From a checkpoint of a small contrastive image-text model.
Data: trained on photos with spoken descriptions (Open Images, Localized Narratives), 203450 training examples, 7.9 epochs.
Rows from block 5 of the text encoder, named by matrix and row number. Rows with one number belong to one neuron. Each number is 500 + 50 x the weight over its row's rms, rounded and kept within 0 to 999. All counts start at 0. Numbers have three digits each. After the name is the row's rms in percent of the matrix's.
# gate: MLP gate (text_encoder.blocks.5.mlp.gate.weight, 336x128), inputs 0-127
# fc1: MLP up (text_encoder.blocks.5.mlp.fc1.weight, 336x128), inputs 0-127
# fc2: MLP down (text_encoder.blocks.5.mlp.fc2.weight, 128x336, transposed), outputs 0-127
gate.37 104:457526507488544459459489585490497386470484545497557440484462491442529589551525501454542463499549553469468448444495507401455583432422585503517445432498518536643442491520503557498558488606459518448538470498480476528397482539503501528497438560490468483526468403523497545452509458526417516573555495460465613469492519524532466541614538458545585506540567357496523529516447548572472578521493
gate.38 108:495542445491539418510467450551511456523465539527492396500519546502404424524503530448529522481545518593520592506528443483474505444415461445622476498435569502459558519520461485542478496497552470494480501601600497504450466430484553564492457487511433564517492476438460602535492495531505539480499515354395445515503451394491526454505481453560531574469526395477551549484529544534343463506469
gate.39 102:530515490552512530445464520435549528496495594559535493563518430457472570491541437431530428526556541595335490506459525486441495478483476437576511429544542463516434491478545590481512513463503471544517491399493509523478453521470588506448521468503529451507512450521451548594468442514496571534564593425493540440475495520526502452468446589565558435420465456471472493618525555576571376549490
gate.40 084:500544441546558544470558381486445476548493483522562433483506469465456594517509437516537505451521412585510508547505517414510531521447577526512542435485530509474483603514441576536487499523528521492413463533494475567431499446508531538568473544529565453477537518512363530525494447474462549495554567446459542360415561469447459424550618539410490587459499437540479536498479479599447507539480
gate.41 110:581576462440572408512476431494543433471497513430568449525511538397468514592472456499524496523493411594537404604487512465580489418457454479465508417519534542474473597524505550587476504520524453506477475455531479470488467445539497518539525556441542496533512451518486544499479494490469520542577496501443431433516508423539476494555526532465511538597532418607491522543517476572437573671457
gate.42 113:545536542508576562526473530475539493520485464447455523446610436500509481529538561465477424520493465469391460465380555469537515450534510462553478588529477456513468496440494524513488521483536482469515598629484521463533622478415548492444530555490438517562495453373551469578403467461495564556491498457531510421470421509425509490503530500584520426506513494504505535552595432564515397537418
gate.43 127:529488562463544443441434444469536528576474517542450554580563492427454478464517473409551517457460526557487472575441478531445494569524448520431394533530558492477431521558530533492499456634454474563572550402500387497547555467508484577550401489467556451556487548492402516462454484582442474589483531495439411490537533452596536477556464537472529543491507456477445486563521559481548451552510
gate.44 079:489571511533467462503478474424488489560493536520465472493569516378500577568476478477401526481460523458419439530497505492492518495508438539532500396526490435450524593554489557515468513390619609558549527421512591446471452439549554574444528490529475539428450471546485430555476458497545539504552525482489482475480518398546497515573473475508584456520447514511437484473464425614504454633450
gate.45 101:519548534517544509484477515438573532505464495421566487541477496468599468469459526478567518374420501472473509524501592485537368568440511461502466505497572572540526537574415547569437459548564429504556473483445487408595481466481541586562518463499473462523468499522410503498457541525474476590467520443431554467457453514567534529551517458514533587493442497620384534570465540509563456540463
gate.46 102:527551454445502499489500542536491480522483548439526522589510527416548501466488478490545500483414509465527466530459462480421441442418546470534438461493540446577505622450450481382507533511499480480474488422497477513581458462521542539528503520554437426514438516443489445477487579597484690587551515464472438566458548370516398515636555522499545491541481507489507471533485521504451526533450
gate.47 111:457529468436570498606498356557504554515413503559502517512494533507491503470538556554493512446446504538537543549459516528439531506395492575488461540542584447515448521472481471502430486502446403651431522460489531478496445490556509584504474460519565556565455565653493484462445531465458472463466583458437555464491547478583478391488494508544412497506434521517492521599530478553482546507464
gate.48 104:541446478400449454424537487587541553535538518586493540543552477515459507418556522512449510533491505506536547505473449407463586436477525544493467533518502448536465508442383546471495582491417498534545480580458459550581618511448513585413417485544533443469467466566468483495412468498429495569548628446548404486445496506576502452562464599487486492458565551442484521514516461500439497503466
gate.49 119:538496461420494462512421457538519521486462476515424512491572519492434442428525586475409575485578481502486508557501460437504493473475504530515507483538557449530570538463526456467521528495557417520528566531514593436495510425448579491465557478535437484606507499502511496570437457458521536563526634431496380506431476517487348476561560515477504516513417504554494433623425469460538445539427
gate.50 121:449428458517595512463487445554467433488487509512558571461540516417500549467567512566470474559540540562439490487443491529461555530377519396442523459463571452444525550453565566534527499562364568509472540492498471468394444471495446518527520506423463457578513400489468497538475535514522564542519528415380485443519561481534484472529442496634549553482504464528467558531542568567481458530464
gate.51 093:505514412509459504470534611624473453456525507501457489451499459556487528501478466552510479548493460453536470505603433454524513483498512569510475414388484604406556473408572505463549431484514545488471556500553510560451463577485492472555493510496514437431557553454523520485541457416508519485461424529520507484528553615553442513545467428563512466469528527516496522441373449462405608440592
gate.52 097:541519491517579446495364456511540505522433498483571464491475399416518507560448516434521445484589486477443493474484466508455547437448461459531460462446463521439524534502526441484574580509486450461615453514483434542600545481364479497427527491450472450531401513501440534578505563468457547594530572527441471482536449420428517517480507481545604463571546515520533581476480548512475463601497
gate.53 104:536477577406434426485443489599571506667465517463476545550546425426496379568447586453493487439518480515465483510498525502458468518563517478511437527592420490497458457555463572492455495541488479518506525590424444510532508548464541501484498476610499572486432481536415565511566421511469570488542486492475477435437499448426462484491555539472500536487563466542481555586554520489576469406478
gate.54 112:505634445496517504572511547482486487478567509470363487485575556427475507657474496486471591562457537455500435508448538507545510500470475450567444493494442449462470552487458516484473468567493483428432534426529530561524518472524586524466493539499518426482432455442474464453408429494536551559555570525417516459437491477543442526612547505493596501572488455497553518509538534589439397506461
gate.55 080:564473531376463456531518492499571549507498439530489563533491477534498503586512481589551436591418463492473443499504582477554525464512528476488495490558589450506461528503486466431470409559369463483468601447517439517468512458529501438502494483545579433550425567453407471419501415490513510450479565493448456450515610458543413486566574554558499495482482513612416441508534578470484500489478
gate.56 114:446538504541470496484487461439609472521469553535489407608586407469440530547589466504467477473529538556449498492445505409502441436437433463549468382526471505578498549583495530505407555469535585506557517410523452536495505461466532589473556509563547477420490481575481481510422526425453482523500570481515494459534468368554502480526461553509601480541528505522510505501459528579510569603519
gate.57 110:477451494513563442439502488538578459524515485537450450581548554481458483470438561503504431390565537521544528490402463423478552429515442483548408467486552516539417508514519529506470532516427563453586580545530457510435471537472484611486431521519564491460388412606494443506483496447476514564494577482501498472495462473609547477565453532552425458446542452485563505509517588539422557579457
gate.58 089:538588422501523394491384403448532547487492610594545467555556503575477453449513526511315505493523471568527483553542427484545562454508515557449532461477453509454536515515563461450399542485526505542557561522519521439412484471472591517527559462522579501443521538488457477569469491486457473515445492462485463448492437535512507440439515590467523479542504437493548519536368437519528514529499
gate.59 110:423536401420547481537513518453485492561488503469441525466554498524414588429454594439379405466506532553525442515459521372494515392499559500481484467580500492521465524521448473507517499539563573565493560562507610480486548512533540514485512461515531454469470429522498464568437502488430577568533572538522533504376506462505452532532544508502444394465484435477485461549460428590448508571522
gate.60 081:517488591544562461536491539601546487506504527504514502556522520483515529550484558461465491534539557482421487520460507475473561408506620444516428502497558497484494470547476544586526516565445440577480507566560538424558504580480452600461506464455576426424526362627463451506481472486435525560458597363446484497470490489523517558531529519638483506518461479497487458524478504584564531492518
gate.61 134:536543535508491426519534516579563443521451536527488516542452485535378560443531489506416432501490441504567489504474523414538627466452483451497414527637510497543498470386443416445414570481429543593520554510459464530558549454441471526460459509505589403477492466563554542436413551535521546592494501478491499480523538475540516469500527569511502465441514544499551449515521453539442581534415
gate.62 095:485438552506549438463474456559549507548442490564511472500465498525538501487403536486518494478565584528436453455574495502477537523489549487502458510483512532545502531438499490470539469602451517517596546483456418466490602524406476551568472532474458523545498495546426460534356479540499467540428445368380572532457460593604441496569463485581495525546509472533437508528465619508507447581467
gate.63 132:506598531458477458507485471470472404480444474519442525576542476384560532501444542536459486528481550566459499556537561476489607514469531501470409526583451491456495499448456531526499519492506381537423595541503430516461479502477478559496476554594529549433430440539510523462452489443473570537538543498372531420472599408496489420602559479440521564553535578494475500435569525525499541509434
gate.64 097:525492589512587464562496470418518536542484522493499497456492520491493480553453520487464501400457444487463486460488510507485338517495490457507431510520571531620495545567475522497408509417542507472529499448536548447459481436454534617478525611454493532453530530487486571555385530532459503537421564393444560413468529439513576504511548441518538523575456547467456470573530555584470444552428
gate.65 077:575455524597558480411470488405531483496451557492539492416482488490447446489416504520490476550484442593394579529475516427525548519509475540513464450533503535459464539509522597506461529505404620521535432499522508472362480612474491526548514565485382465463490467500455515570486460554451456484545576498413532518549502484526438436494429490576562518534408444520540548514557546564483472510424
gate.66 089:526504494484475554416503510465523472493483528520514440501572428358532460544442499508463544497423509508537491500505479559461378550511501483428478570512505524525526653544481534446554516407544570484531525481542568477441421382469491567528552505546540557529479516495433469549519536559478478476468564438550534399504520437540554401480513471592582577514475497527504422484519574589568395503490
gate.67 082:464525445399500476578513515573516416503419476487366482496516521476526493522436579515487394469499523544513546469463549453474553403558533556432458493508509485585429508478450438514457568589470532548490573450478478443474489491537488636544497521503507522545422487558561553528528498497507607521489551401468542505449510438598412620506515465532534469513447444480501528590503505500478591550436
gate.68 094:582571503488518503501436500472430375462454518435455414478566545471520496468489491534549513435492474520520442542574464440542493448479623519473440384485492534573436564546403473533475512522532478475568528493511466569507446532527541523534527587501517433598489474499474499497468551584433482509485517475450482544467525469598525462579548463509540610478543355546495572553368488534448537508508
gate.69 107:568437439566515553494440432465457455540463531550513424539490580472433515517489486432549481367548560539517465518466474497503461446573470477531480458442527504544417543543519582500507541600485547479484519518541395489387478427548463651539455509503555514500512504524528479461497451525490449490484524385462484532475546449533555480464459494500487511465448316522559528501507559568505555586427
gate.70 082:601510454585571488473502433440586537524474551605515480529495572444458470568471532467573503330506532511576552536598473504486454485475476405502524531483537607475493508491541520507443511492515487441523459471491518403461478501532487522548537551488502454420632540523521573523558454486457435546374462485447510548465463499531481491485456389482482596482416424523529499521472463479503564512574
gate.71 112:561484521489555512465465374533478515466458560480505524475487477436532454502492549535491500516394410509488519534566505594529446438498530493468536597532549509548474621533466498504446572526514580500529438471615491436383474499501396628508466509436445520503511451465533521540535501594545474555407513446462466547503544424614566521468440428511505596528443488552538473535525597482513473513490
fc1.37 104:516493555583538515492483532477397430411494483613522377490437488513505501538515492467551486539542534552547412490478441480463478474497540514505502419501522536542490537491400517505659541530543494416523491454493520599472513459444558535472424552469605459507570441490523498525450456584449528570537465476512541438515459601507512432507459540569583502490509400546480616478450489522437573541545
fc1.38 104:535512584511456561431500493482516567435513446423464588487481531482552625474543448526523432414402493468494433606491615572517439540538517508433458524549440516562480549533444505516531530540453576470549525391342495450500525614494417489575512568493503445443468542545489486511451506519473480531498531571432472565464566507531480516525524465471431467472433485569486488442498510457581519528512
fc1.39 108:532496512407451462519471542552445462532496441539456542502550474591560425556434496584511587544413466458556529542616539578556491540587494537459485566475460554578540443420504463455516452509533561451452494510462476527458549621493443446500504575536454515473468521406514449425503491461495502444402461533500499543487535471419470589511578460435441521497541541551566466421554483451416502418487
fc1.40 086:480464493553499527443510533541521517536521551466504605459450471524536559508596400488541432467482536517490496429518553539385598521441548428503550629520482496547482429483575579484539447459413465541503565549426494490458519548488433474531548503488486556531604427465576449583514508514494438485482449503470626467442390585456577555416521504572482516494553509559442507511524491503444452506528
fc1.41 111:504454539501485495585549503497575501535520483461452564541493440481477494513405444483457488544563494528458471518467618508493590529559536458477522556540529531494540353452582584534446452435495481545486516573484491422450505609441463474462549459447432527535497532532499415534485523495553447430517481527523540422492384574504439552536441576459447437539541562548532521446644486428535449529546
fc1.42 110:532463460449502478476525453470500576509537525513448338423533581561574471566534477432405544408505539502464575437558457437519548506487536464530483520519501526471501512537501546520486442494590402564457579626469618571451578443517576535549548530471474543555503510514518461498384505499475477536493520405433499502455536559550450468514525435529520492508445483578461629514474459534501497502480
fc1.43 150:576525454564536472487455463422510496509414514465593502469432465465444448557446538507501488402482459513495526469475599525585478386475509398453549567520542454486519526583458564436438520495474506594573484481528514568497500410489505553429529513542551437442476464490544561545485515492492518489457508418586530534512430422554587457467523554563479496440420425533431609497461449591516536558455
fc1.44 093:539482452472518457484480519509547508489463503501458373527562550438393438558510573516550429403544481425525580388463544534552449420487437522535500514554529446612502463544483524468487558481527557517550530442475466565522486440404484533460493524624483507517511546551471483625497514555502471522467579520541397513486474459446509536480502512537481466411375476478425431519570539500523580556472
fc1.45 104:456497453564424533447471493550501526535556423528508518548548477500432548491540481480473533476590518507522504509612398478547523622398459448507523449488492520521547527493558501492613381510485461555546498526476489555455523527419511434487556576400502480512475525478386475555497555454524457531526470526471441420517505585412400460514485529602604518512482468482413504463563588485513418453523
fc1.46 092:564394543535486460449477501509483484530481489539525500428491453604441417483572441400464500487577459519507635517611425524465519515555493436460568478454482519443535390470529535514568495498466480493538473600494492461410521602474488428505454516478455560594537534521527561623513537429453448480436451503558507485498477622526462462470464460588451546465551445498487542506512517415483530484502
fc1.47 110:488436463447479614469466474532492529528480506391523475442524524410514561476536602474544442470491523524510457575401504510406475406482591519497530522409481494472384547528499540512576448567590567416528486499443484479556522386534486536474504491529489545466540541518473439519480531437420480561510559444416444584430508531507469650526550465505472479466490416464521522523472519457471531571451
fc1.48 104:518535478622492392484515487523442470499508539461542618479510471465518457487453540501539440597505442584498498536515580546560459425509423475540642520561516437527559461543543501393446559479427584542472377413496488536467508470478410457545471492573422498438526450474482564503627574518527543492486565530506573522451497510495476464489472495498476635482486480465513488488567522495506488459518
fc1.49 115:477498488503439522540478509451479590535517620555522565483528491538594438536444508439438546523563527495445474468488499543461487551520496533478587484504437468439502469471533501487499492481564326485423496479508546462486506479498589460435562426540480564528550596507474461564515475453584561467531543533475466474480476553436450504526590554388502477432412606464455497610425455486582416476496
fc1.50 107:459506520455494523528553593494501562519496423437561504476500498472558497446389542466503430485476523461561475510460568485476463483482478576491530520502487573579507431512434454526457473554470422514529485390462413504605522531548443525583473487583481572412467577555531579473489589517452475464469380631540630511467489494536481517531486473454454433465556533423405523502538516438492553466455
fc1.51 100:492568479495539604451455512477442516519508610421670519495451559528484417477524442520561476529505525501497578546437553631530471503516432549515554487499504522410540438534552566486556458550503570540484416453522491502512482514496499499459496421484570430448528510442544484497537504441552451503542475524538509525576451507405592489349478540475389544541554582481516483504507478516557521431517
fc1.52 093:479535443441493470597454509437550510606461509475466539562531530520538496471468453322465488507515626521495515635474490458460496547534539541586468566533483432465409495523496556597489533522534398557458481463446401474550443511576526501461469435503508539502506506550486569451522541427438455528566513505552450470493422487524439537467483456436495474563465462453604516482456474528526559491585
fc1.53 105:459484492574533524415478521473455434498444428488475528547557518475400530611449521451569446441485469518469522514503499493480393409554499383539526469487508548546485503627615537473514479525464558595546440439575512531467458508568451546485552487525517524506478421523552551485483548533484389424539545539483541567461491424423511480480437444559551509475401448584528503514517540567482560542576
fc1.54 119:541534545477553524540544480458549440454464461502500525560524480439518453576560448591593510486402370491530511545471534518532389414478457501559472458443507520523464571603456438438438548451469583471497437396527464494510489473569504585539470554523463411514487499466577555471579450549511548421378526445535478527548555448579477503510436551482529543504489490493531455478557568505467592543517
fc1.55 090:512571562400460479446505445395492551486514458407497471494575507564528557480488573482526524589432546526459374470367568408451457539507498516512476484578536468535552541513428452483474503553498471433437580492476447465562529483490547521570524551492594493538461472488488411566438573477516425525567555463490504415437436501511545585497548479492481537501563461472481496459508456556532627461464
fc1.56 113:412578449571498479475517555467627510515502571481506391578605458514430548552501485510435432503498561527493476538440552379525446377489517531603516488560523470576480490488559532414465436466545436492492536442453455544540467417447562526474517529533476521482417506528537508481466507483523534576580584483547484423491475413458525537555440536482548417547482475464574498498547501552499532586536
fc1.57 124:544414485570545480511496555522519399492559497515435417487463602548456546471450449494439399482561591450581486451458453462558566477543418527576477459428509510485495468482492524507581430448526585502573534591520451569479486522505467561481448492438528505473365508525529457459459508433498459512532543557490638526526442525616542439509491457455495498498540456448576548438481548510422532528472
fc1.58 092:470514519425517459582580494535536458455478530610561526495525503520525590399498516501488482525544552511586521517490492464530618506553548499599531485550485499516497430420540522460509506508348517466384470624470451520404570609543453468578464461478512528552514514565574444467418471539464485485602438500502519508545508514468483479551489524495479443468529462442597477532477475448526556465406
fc1.59 114:522444577563410525453491498475481503446517510509525482482454519498529442549561382603631570566512478462552503472541496685450435574513425463481531498444483482436564552477526557522495353521423480469467472448548420435520461495494471479528554496438507471513536548488509511525493490548561451451449527461471471489512538484557524443504461495493565603466472541448500494525553652496453504469544
fc1.60 080:491525546538566459629551562574509501430442578667516511544523479489554444524428541411463447449497477438445460507528490449528524482491523487406518612466509512555482463436510377535453561544488557572546469547421514499544635541540465455468496569557499462567514517518524518438481516544488512482440413507468453603451506482468441491512532566552443541477429560550469464501502555493509536519473
fc1.61 137:419410444426491521489501483544506533566525529460504485377490515536527411435493555483524508546519476566544628519476467501424470559465518583495535475505473566512488533510493566526513508475528444516504434627473599484413436547584515513585452475532465682583532526516522560580496505475472409421464478510509494475439452497452499456470459395511417516472481478525540540549481498451453479426520
fc1.62 084:474522469493472573470456552475498482523468517501501500474476470464432544421486451481476474526599522551475450453438492512503591422504480480555571532459542473484478408426614472451430559422506483519543534515533493572518468485504501438451460483541440622475532549430550453428523546398455566563505517555480521557552390447498448464473469512474460437506601527401604574427549442520472592542586
fc1.63 131:474498576445476475506548452502491400494453501531428542501447510412465487480509534537457369461479482556531542473534493535550509466510487496529556482576533516507592484538547444551474513432533438489535581619516474473372440471503481440500624542473383500548557519522539628477596491528577550497483448560442455544594570478502425484507545435545496546489429530471463477499569545478570511556445
fc1.64 100:517532631549560429535497495452532563513502442467525566480446476473516458528455559562464493384397440499529547467503566596529427564517456509450505518515476567486511532553443469589446542479504656529519503441518557399570532498496429531508524552484496533420469446446510592569421528513483466404498476470534510515547487496483558537535535451530485558530458522536392421523468518531512447453386
fc1.65 069:483590527549510514466488543480513431505543549440532574416499511410411501487500537451567520524495542509453590494558515597498465469471458525409449456524553531459460487528538629545442487564452578530460490492571586478510450537434437505480537540514351474483515512516483474580519561405501480528473600456527458502459471453505589599463444395579592475555454529480463576527523500544474476525473
fc1.66 081:480527518524478483426468498565568485527510534532519515504557444548474397520461493577480504501429446621415483541550569547446380555527497478468521539549473546612460561523576488517507508465416547544572504483563489477459408503527545570584560490488576506543551513516380583509465494548562506509504556445492532553555491394428587424436510461541487532459412524512542531566497535544537502597488
fc1.67 075:560568558570497438449517438507565511505523539602532541522572465436470455534475398505502534453415433500574456497490483503502432543487459450507475542514473535435458462483587619482487398459517479399497462526481463560521490588399499435504443537505525454460531579473435487504524516411538443556535452540556422434469503440452519466594492487465452585468537566602517557490512542516460392466555
fc1.68 091:430440511529440477498582489511490630420538471518492556488428454437480445444479405541508518489510532479458506447479595568474562564454467427443540528573501448496512383446552581514427402436442526563423517509474555460472522497542502463450508460548489493442496531534492469512553575593564490565448489501563457448443460567446458531433518513523461541506488612518517388500562548410550485437493
fc1.69 106:495513448448387543497446462483503542571479500491504532493487495523514522415539497484447562543531460511467505494493463477355433580502558497543548569574492563476614488469559531494543494485457489524476591598515518541520443510450539448424555502482470547559518452407497486496492500559575456468521430529443424456572401574442535499470493527572504444432454567508436552544474479418610406464608
fc1.70 085:481464495474531563589487431419544487483475490548508485459518532439511594512472444435510499443397537467538474455443524492571387494469525466552445480442537554546492540562460526534501423467564529480513505412503470471575557447584461453549541544399490414522436564536454552508492529521551492547382496491461523557521532444570500545461539404526614412595420433508436519466429510453456493560542
fc1.71 120:508563466506466457584550594543518513569536510536481508536566464515472565417496498464435485477590561565483520491493486427504603489443448518518546448508473485421525462408465517482503506469530426520436542607413511522556498497483635419433528455527508439500540465525504417459469541402422565522603439554484429452478470605512446513552566553472531470490530546466446520446502391481453522428542
fc2.37 092:459545583524491407470534455512526434480492545451599451542506556478511559477526465502444484531526465512616531464511438455505524532479557494492473543563603624474532472559455491546539409514483401448466534492474441515517479495385402496568542489485560619528497494559495524433465569491466473525567323490459481435497416469520499493545512560504493461474528511465486547516538514465506648468526
fc2.38 104:536592531607532505525438606529553474520453515504510606494497444461487549519524535449483416508480557534420460505480514475445550470499457480478473538556509476455408505564500423418474534572489619548501524395512451498537553565453457533442416517392571455460432428534435443497369487454407486557531576472535551486503478477489584510503425471564548439526554461478538553531492511568502465471484
fc2.39 115:523499428433424551514488497502493522442522542523369507543508434527448528471533530571438482553502446523575525463488429526515545436471522580450428485541509497595543520468453338378538629481456474522525529521451531488424484414465555537434540539526496513529441462483477493511505478568526537470528540515589473558499538367447469442534603496521519520487454576502444423455578479507558508444497
fc2.40 085:508519479518591570507571443539520444441403522447489403455391420461452544547502496488570459575528496449533486480493514550417530458511524596536472545448454555503460582514428566539547518479499477479543484511497533528473488514525475543492393561482486532483503479506493526562471531635446512433522584412451460572494465417523574442436485421567539541483554434470451529446550521599447554496392
fc2.41 110:417410505553564568524488495488472464449452607459490413435444495543501487551551554490582492488605530479448491438465446483402480477511496507522505483520501498551400486492424468504553582511562489547519423511471549450493428527581570591483450434511509501570503430566515551547510531552416542474529585384477508569468437520521479567426496449605480463507443416494501583572467483578475514481453
fc2.42 108:464491551526548479572563590435461505435426461477488470536496486436515465570518461562502508555538486447450505515416555448510476475487430457556491466462595469596472441501359538536395546443478526405433528436473443504550537470540499579444551518633489478440440488467587522505551475409449589419477574496526531521521525545550484518499517497463526451480584495565509551450506468547424495593483
fc2.43 144:469496596539513491449524467603433421484417491464502454455473373460576492573610526561563479556475483492421464482472491451478529482476523489532424421500467514548470608439479388591514529506535565412477474491409554485489525484466438478531560573500433486547501524511514478493485522453440606482465547471460497530450537497513412606561555460500517507568556544572527463518423500482412565551482
fc2.44 077:465585566612545487546508518539435433542469447547531523526520538447499544596483489482480453550582459554423480444554463603574511469473459433523484509480452527496475407559494553570508414477423501541482528461495425500539428518483404535462541522497411448418508417460543532434542546411624511444494459532437514441533457459442536540468433518431456522551531507451614530459559556523531507520533
fc2.45 103:446507458585483608462619437523446457431570563506501476476438546571509526555444496508575494528521587540479468429506501509481567527542511433545485505459497418487494484478527508478559384559421515522407496555479536475419459552548449560533537424461577543553498434587496471472456463526513570462580473495443518492477569607455453525433533491562439591462380454545475498513525492471534469415518
fc2.46 103:519553422548558446503482488438533467419455581478482446455616476539419418497510431466406535518477442569467532516539449442550432493555459513457490462554474530568526556603441552437378549450567500565551570391560523512448568470530546559489457483490524439480514514558468524490420495517436476395483545519481580463459513414533522487500428501496575469534462457503489523619473491552481533513541
fc2.47 104:520560513528552491467473475420476538491433466511610535459518634445515550422557517547596505466420430504514525547526464512441421422461548509543646563473542516498510489531523477555482378500452544457422505451476455553579439398497563456581592546541427506538542552434545556488615477480517506534449473567525448523530485481530436488530551531531482521465442482573442469465455464494499508538522
fc2.48 100:440548498485435562544499501502503473429536496605456590467512537444432521505502486488501527405451511531466430464567494534402555562508474464492534522466534481492577627505484418426541414525450565604474444508496536513464476488476513451524478546417530547491575488461427457603433420594518512553532518457483486507469520474479507464567466531607512549486399515526436464442466554543557393407434
fc2.49 129:495440516484512452623511549430482559444511540534494492532441548438609431468482420475459523531557467421509495467490544482556479489565436544499497517490499511578489378483456632664426573410459428458512555413543463408512506536509459538507490538532472514417471519511528545511498469501524543517456446548505558461552512555551492499478409494422530480415517456463544541575432444459510472573506
fc2.50 115:545470424469537493477533521492461559382494562493505470486554471539475539555535507504536530514440436449555473410542459491566478450422548475463539534478574482577483536508435470418467448531469492447519482456421466541499587398477559508472545529519589469514473460485441568478456408622527523491524548493514428535439529496579465478496623522525525564440440484588367521465582450610492495486433
fc2.51 105:407535511527457439497486548518418529547429492524425479441576448444432450507514492533472482535566453582479556460543421483496502477470541399572461496502629579534480511504392567592400512457408543524548494489467471540453470559532493617518571536585547545547451413485490516512478430481457590441505512470487517528479487467521441520520513445570506535473470552616465581555522482565519524466444
fc2.52 095:488556510431489509532556541497490477476383477424450522478526448531516540435510503446522476462480514495464546532523514414436476430471508528531470529513609520534501499394484404463460601430607528619489466491479550436454465477543587517444557517530473591578494521463538577507482523575444635440520509491597510551411459479423433573505559452513467439546452461475502461460415460488445534477463
fc2.53 105:483497532622567470457510516564484473485373525450505534488476438497524459574439459484506434529602544546484479521445570463541568482484519524489522575511586532511426396414493635564480546528411522513465459449505468478478456566534396554457530457458499468481490438490528518534481431419469542544479513488528573477449478530527452543465437480586447476487501495480569658589508467513506540588459
fc2.54 121:460499585568524523437484444584446426527479549486534494418376418500548482542581577517537435519519511538506562459589476634442553454403535493468521510514472541474428566466514381519578526518487527550522410553449595448482460527474419473483539459470483585519526476497513443547501553496501555493504461450543502579457399480388542547452484478577442523532506550543524501418524485452500524469498
fc2.55 074:462485549513540499527466520560422487490454475456495544444421404486477522514542516434562453575471579496408530407489440564448469480553584497529523531473514457466430590481521467574533546568476507496457428528432559486490484495552444472503531482519393546571530557522569454442495498439466526441416495443459449651534434464468492594479543506495428514492556434418631494507548534542507457420463
fc2.56 114:512580518557518544519611524436458452471462497521533458501508566426466540541397470503526469566528546535506551478513547518512438473552441407553506478462510482491507391545457607552446440558435484516397488504601420555496447468556448516503454505484475441472496519497556613371488469529547518409517520495451506486573481490447530477445542490444464575518502444452588530464571527615494578422529
fc2.57 124:518501543529518502447519473452388549433513468469476405499439508572532414581567473532494531542542456470524526460525478577556503489511397329474556444410530494478551433526438553576494500495517477403484468496470443485545511420504448509450621493478482523559491454457534558533585512480609510424530428487490428552593465518471542525430622531526478560476493494582532477486537454497508537516506
fc2.58 080:464448560518522471425569561500482583443464520459475423499538378591512474477491444467439463541543475576475540460487564449438479483478457443521443504548638566607479383535464505504411540513498574493447517507424434488478512505524444501459532547546554528509517447473494509420479519463483484373484484485570501488524375534514450570478460532510459494452531544611470508551571547475539471510612
fc2.59 105:497552514443535435425459544544633416580453501536459538523504483433447533407513521579476501379492482498545409463466461505446485496469477569541420520546505511493533568476502277436519559499462551561524521549432505504496481504429543464485446536471530524519480491500424513523498541587445574594522547466498501486484542465533503494547486512537569500437459546446423447501499591484515485420442
fc2.60 074:393526562570507528557563537442415529478509541538553514499559524428553499482432456527512542504422463497379570459497516489448486587501540423522508574509554494431478451561479564581415461516486494516395434584462476513502462526486432437523603429559544525474476446507469511508505527452455572415548428555495581454492400504406410444453548535507446442539485501559508513514466518482545556420526
fc2.61 147:591436519545546458449384501470581520523533495520505499510504505555428427579564438464511557448471508445486460457479471487564472498492427420477504543482528427571517594536544474436529490530522589469576525464553452548557587464432518551502491537385522421462504446494485470535402440455485368562488552394518506540532497512596587485494446491536599514492524431513472499505477561516491414566467
fc2.62 090:551510478506566447519398530545554465578409445442490446525511427467453419488505548456530531499544378457485563490514454522483487436497415516529463433464524567530465551444459541517439591478510505406551521536444426587498528466489533517453480556490473479500441543385448622587572503478525519557495573450558475511527429450516533427497498563506499520508586447530436525463533505546371474552425
fc2.63 145:441508510558517467458578437576494395540474487486521405514517477489463558551495527545517417468591496523532500475487481526499542432510485486593494376532409554450490499529402503538499495499533558448530547548433424501526419494517435505461545467554565517454421472597481535453588617446569585468563485499406453521510492413462449524512571583495433498509475530481548494480505481500468647550525
fc2.64 102:528595504489539434506452479523560565550458513535664543533541515456478492492479541492441465451486467516495573481528493549559454499454455404559566538528518519384579443522546533525462487523419466579454460522472408508579488520517447419490553447565485423401511539500538574440510564475543422512513446535506452470596405454462516396430474553473414508433519538472468576548481517510539505473440
fc2.65 073:413502490556548571497481511475416488504434424528520476492514526466442540498472463506464549544495446506536588519544471456497501510477493468571593531460562518584518444517413663619510501434469428493465458438559465526492438513542483560511541497569488552480485502520463552455551521444447492324504451485459619546573499501548473501380523450443470436554474536544524478592525495500450458556482
fc2.66 083:530545503532507465490492429497489534570488481537597509491580597527460518506511438478458460448392487512482514567503544526630446521493488426517528529514551519459527447511573646581423475458457510513507559455468496512514433520534463527501542464615535512497536527491542573409557509442525486459564428522485495419560448471480510530452478508376451407524517551512562583582423479478493622571540
fc2.67 081:482495470448563472532542436531509417466458477524433429466511463514444498478453523495444574431509481528513542563563469450429522463500506588546416481525485517519533517460500527401464495530496534525506469529516574505401512380471628499537362541454465562564533511498530517577440430598437511493521607388501535406460520483529495384554500440474458549532438483494442519506465463567455467507413
fc2.68 095:452485474565532496485523507457565488449439561495506437431481523511407481545490531386495440473586502471490532429439512512454512452490503519476572572481519435520433483484455516466537592479560552479529442580506518382472470504478559513421481475470458520546477456553457506622490537476458538569546625458588483527517479475474480526468515458608528585440455458507434620595581500515547490552381
fc2.69 122:453472533510532530572477493484508454418495483466519413417389449475439502508487504565517500596558443463572491502511430573506509452444532603452438491424441536417513606448400619565577572485569412444592549529511556462479554556491427501505449532431500565500516556520469505545420586558499522519532469458451484540543482443512562504471465466489513553512501474439444571466507465497434559521448
fc2.70 077:527478506420482435541578467438568503447501579532548505549496540512526531490499507486474520457421577430526410446427594468527473507565383578469502609521467493551620510557491527459528503472526481453517527500584543372509561515410539530481507544410500541484509539493471504443399522603583443489515564527495521577496526463577496429504459492412525544527461572450455473535537559477593499519549
fc2.71 122:487418456523521548515480546552467492523549525492447518448523521500440489571465600447528478495548500416523410499506424476477577446468533500494501460461392494494418517454498441459597518535536521514553519556520517479558542485518573476426441498526591484541469436508388536576511472588494552601553517437506392567388501526496478477563512512579493560414462421487371552406528469537452461485469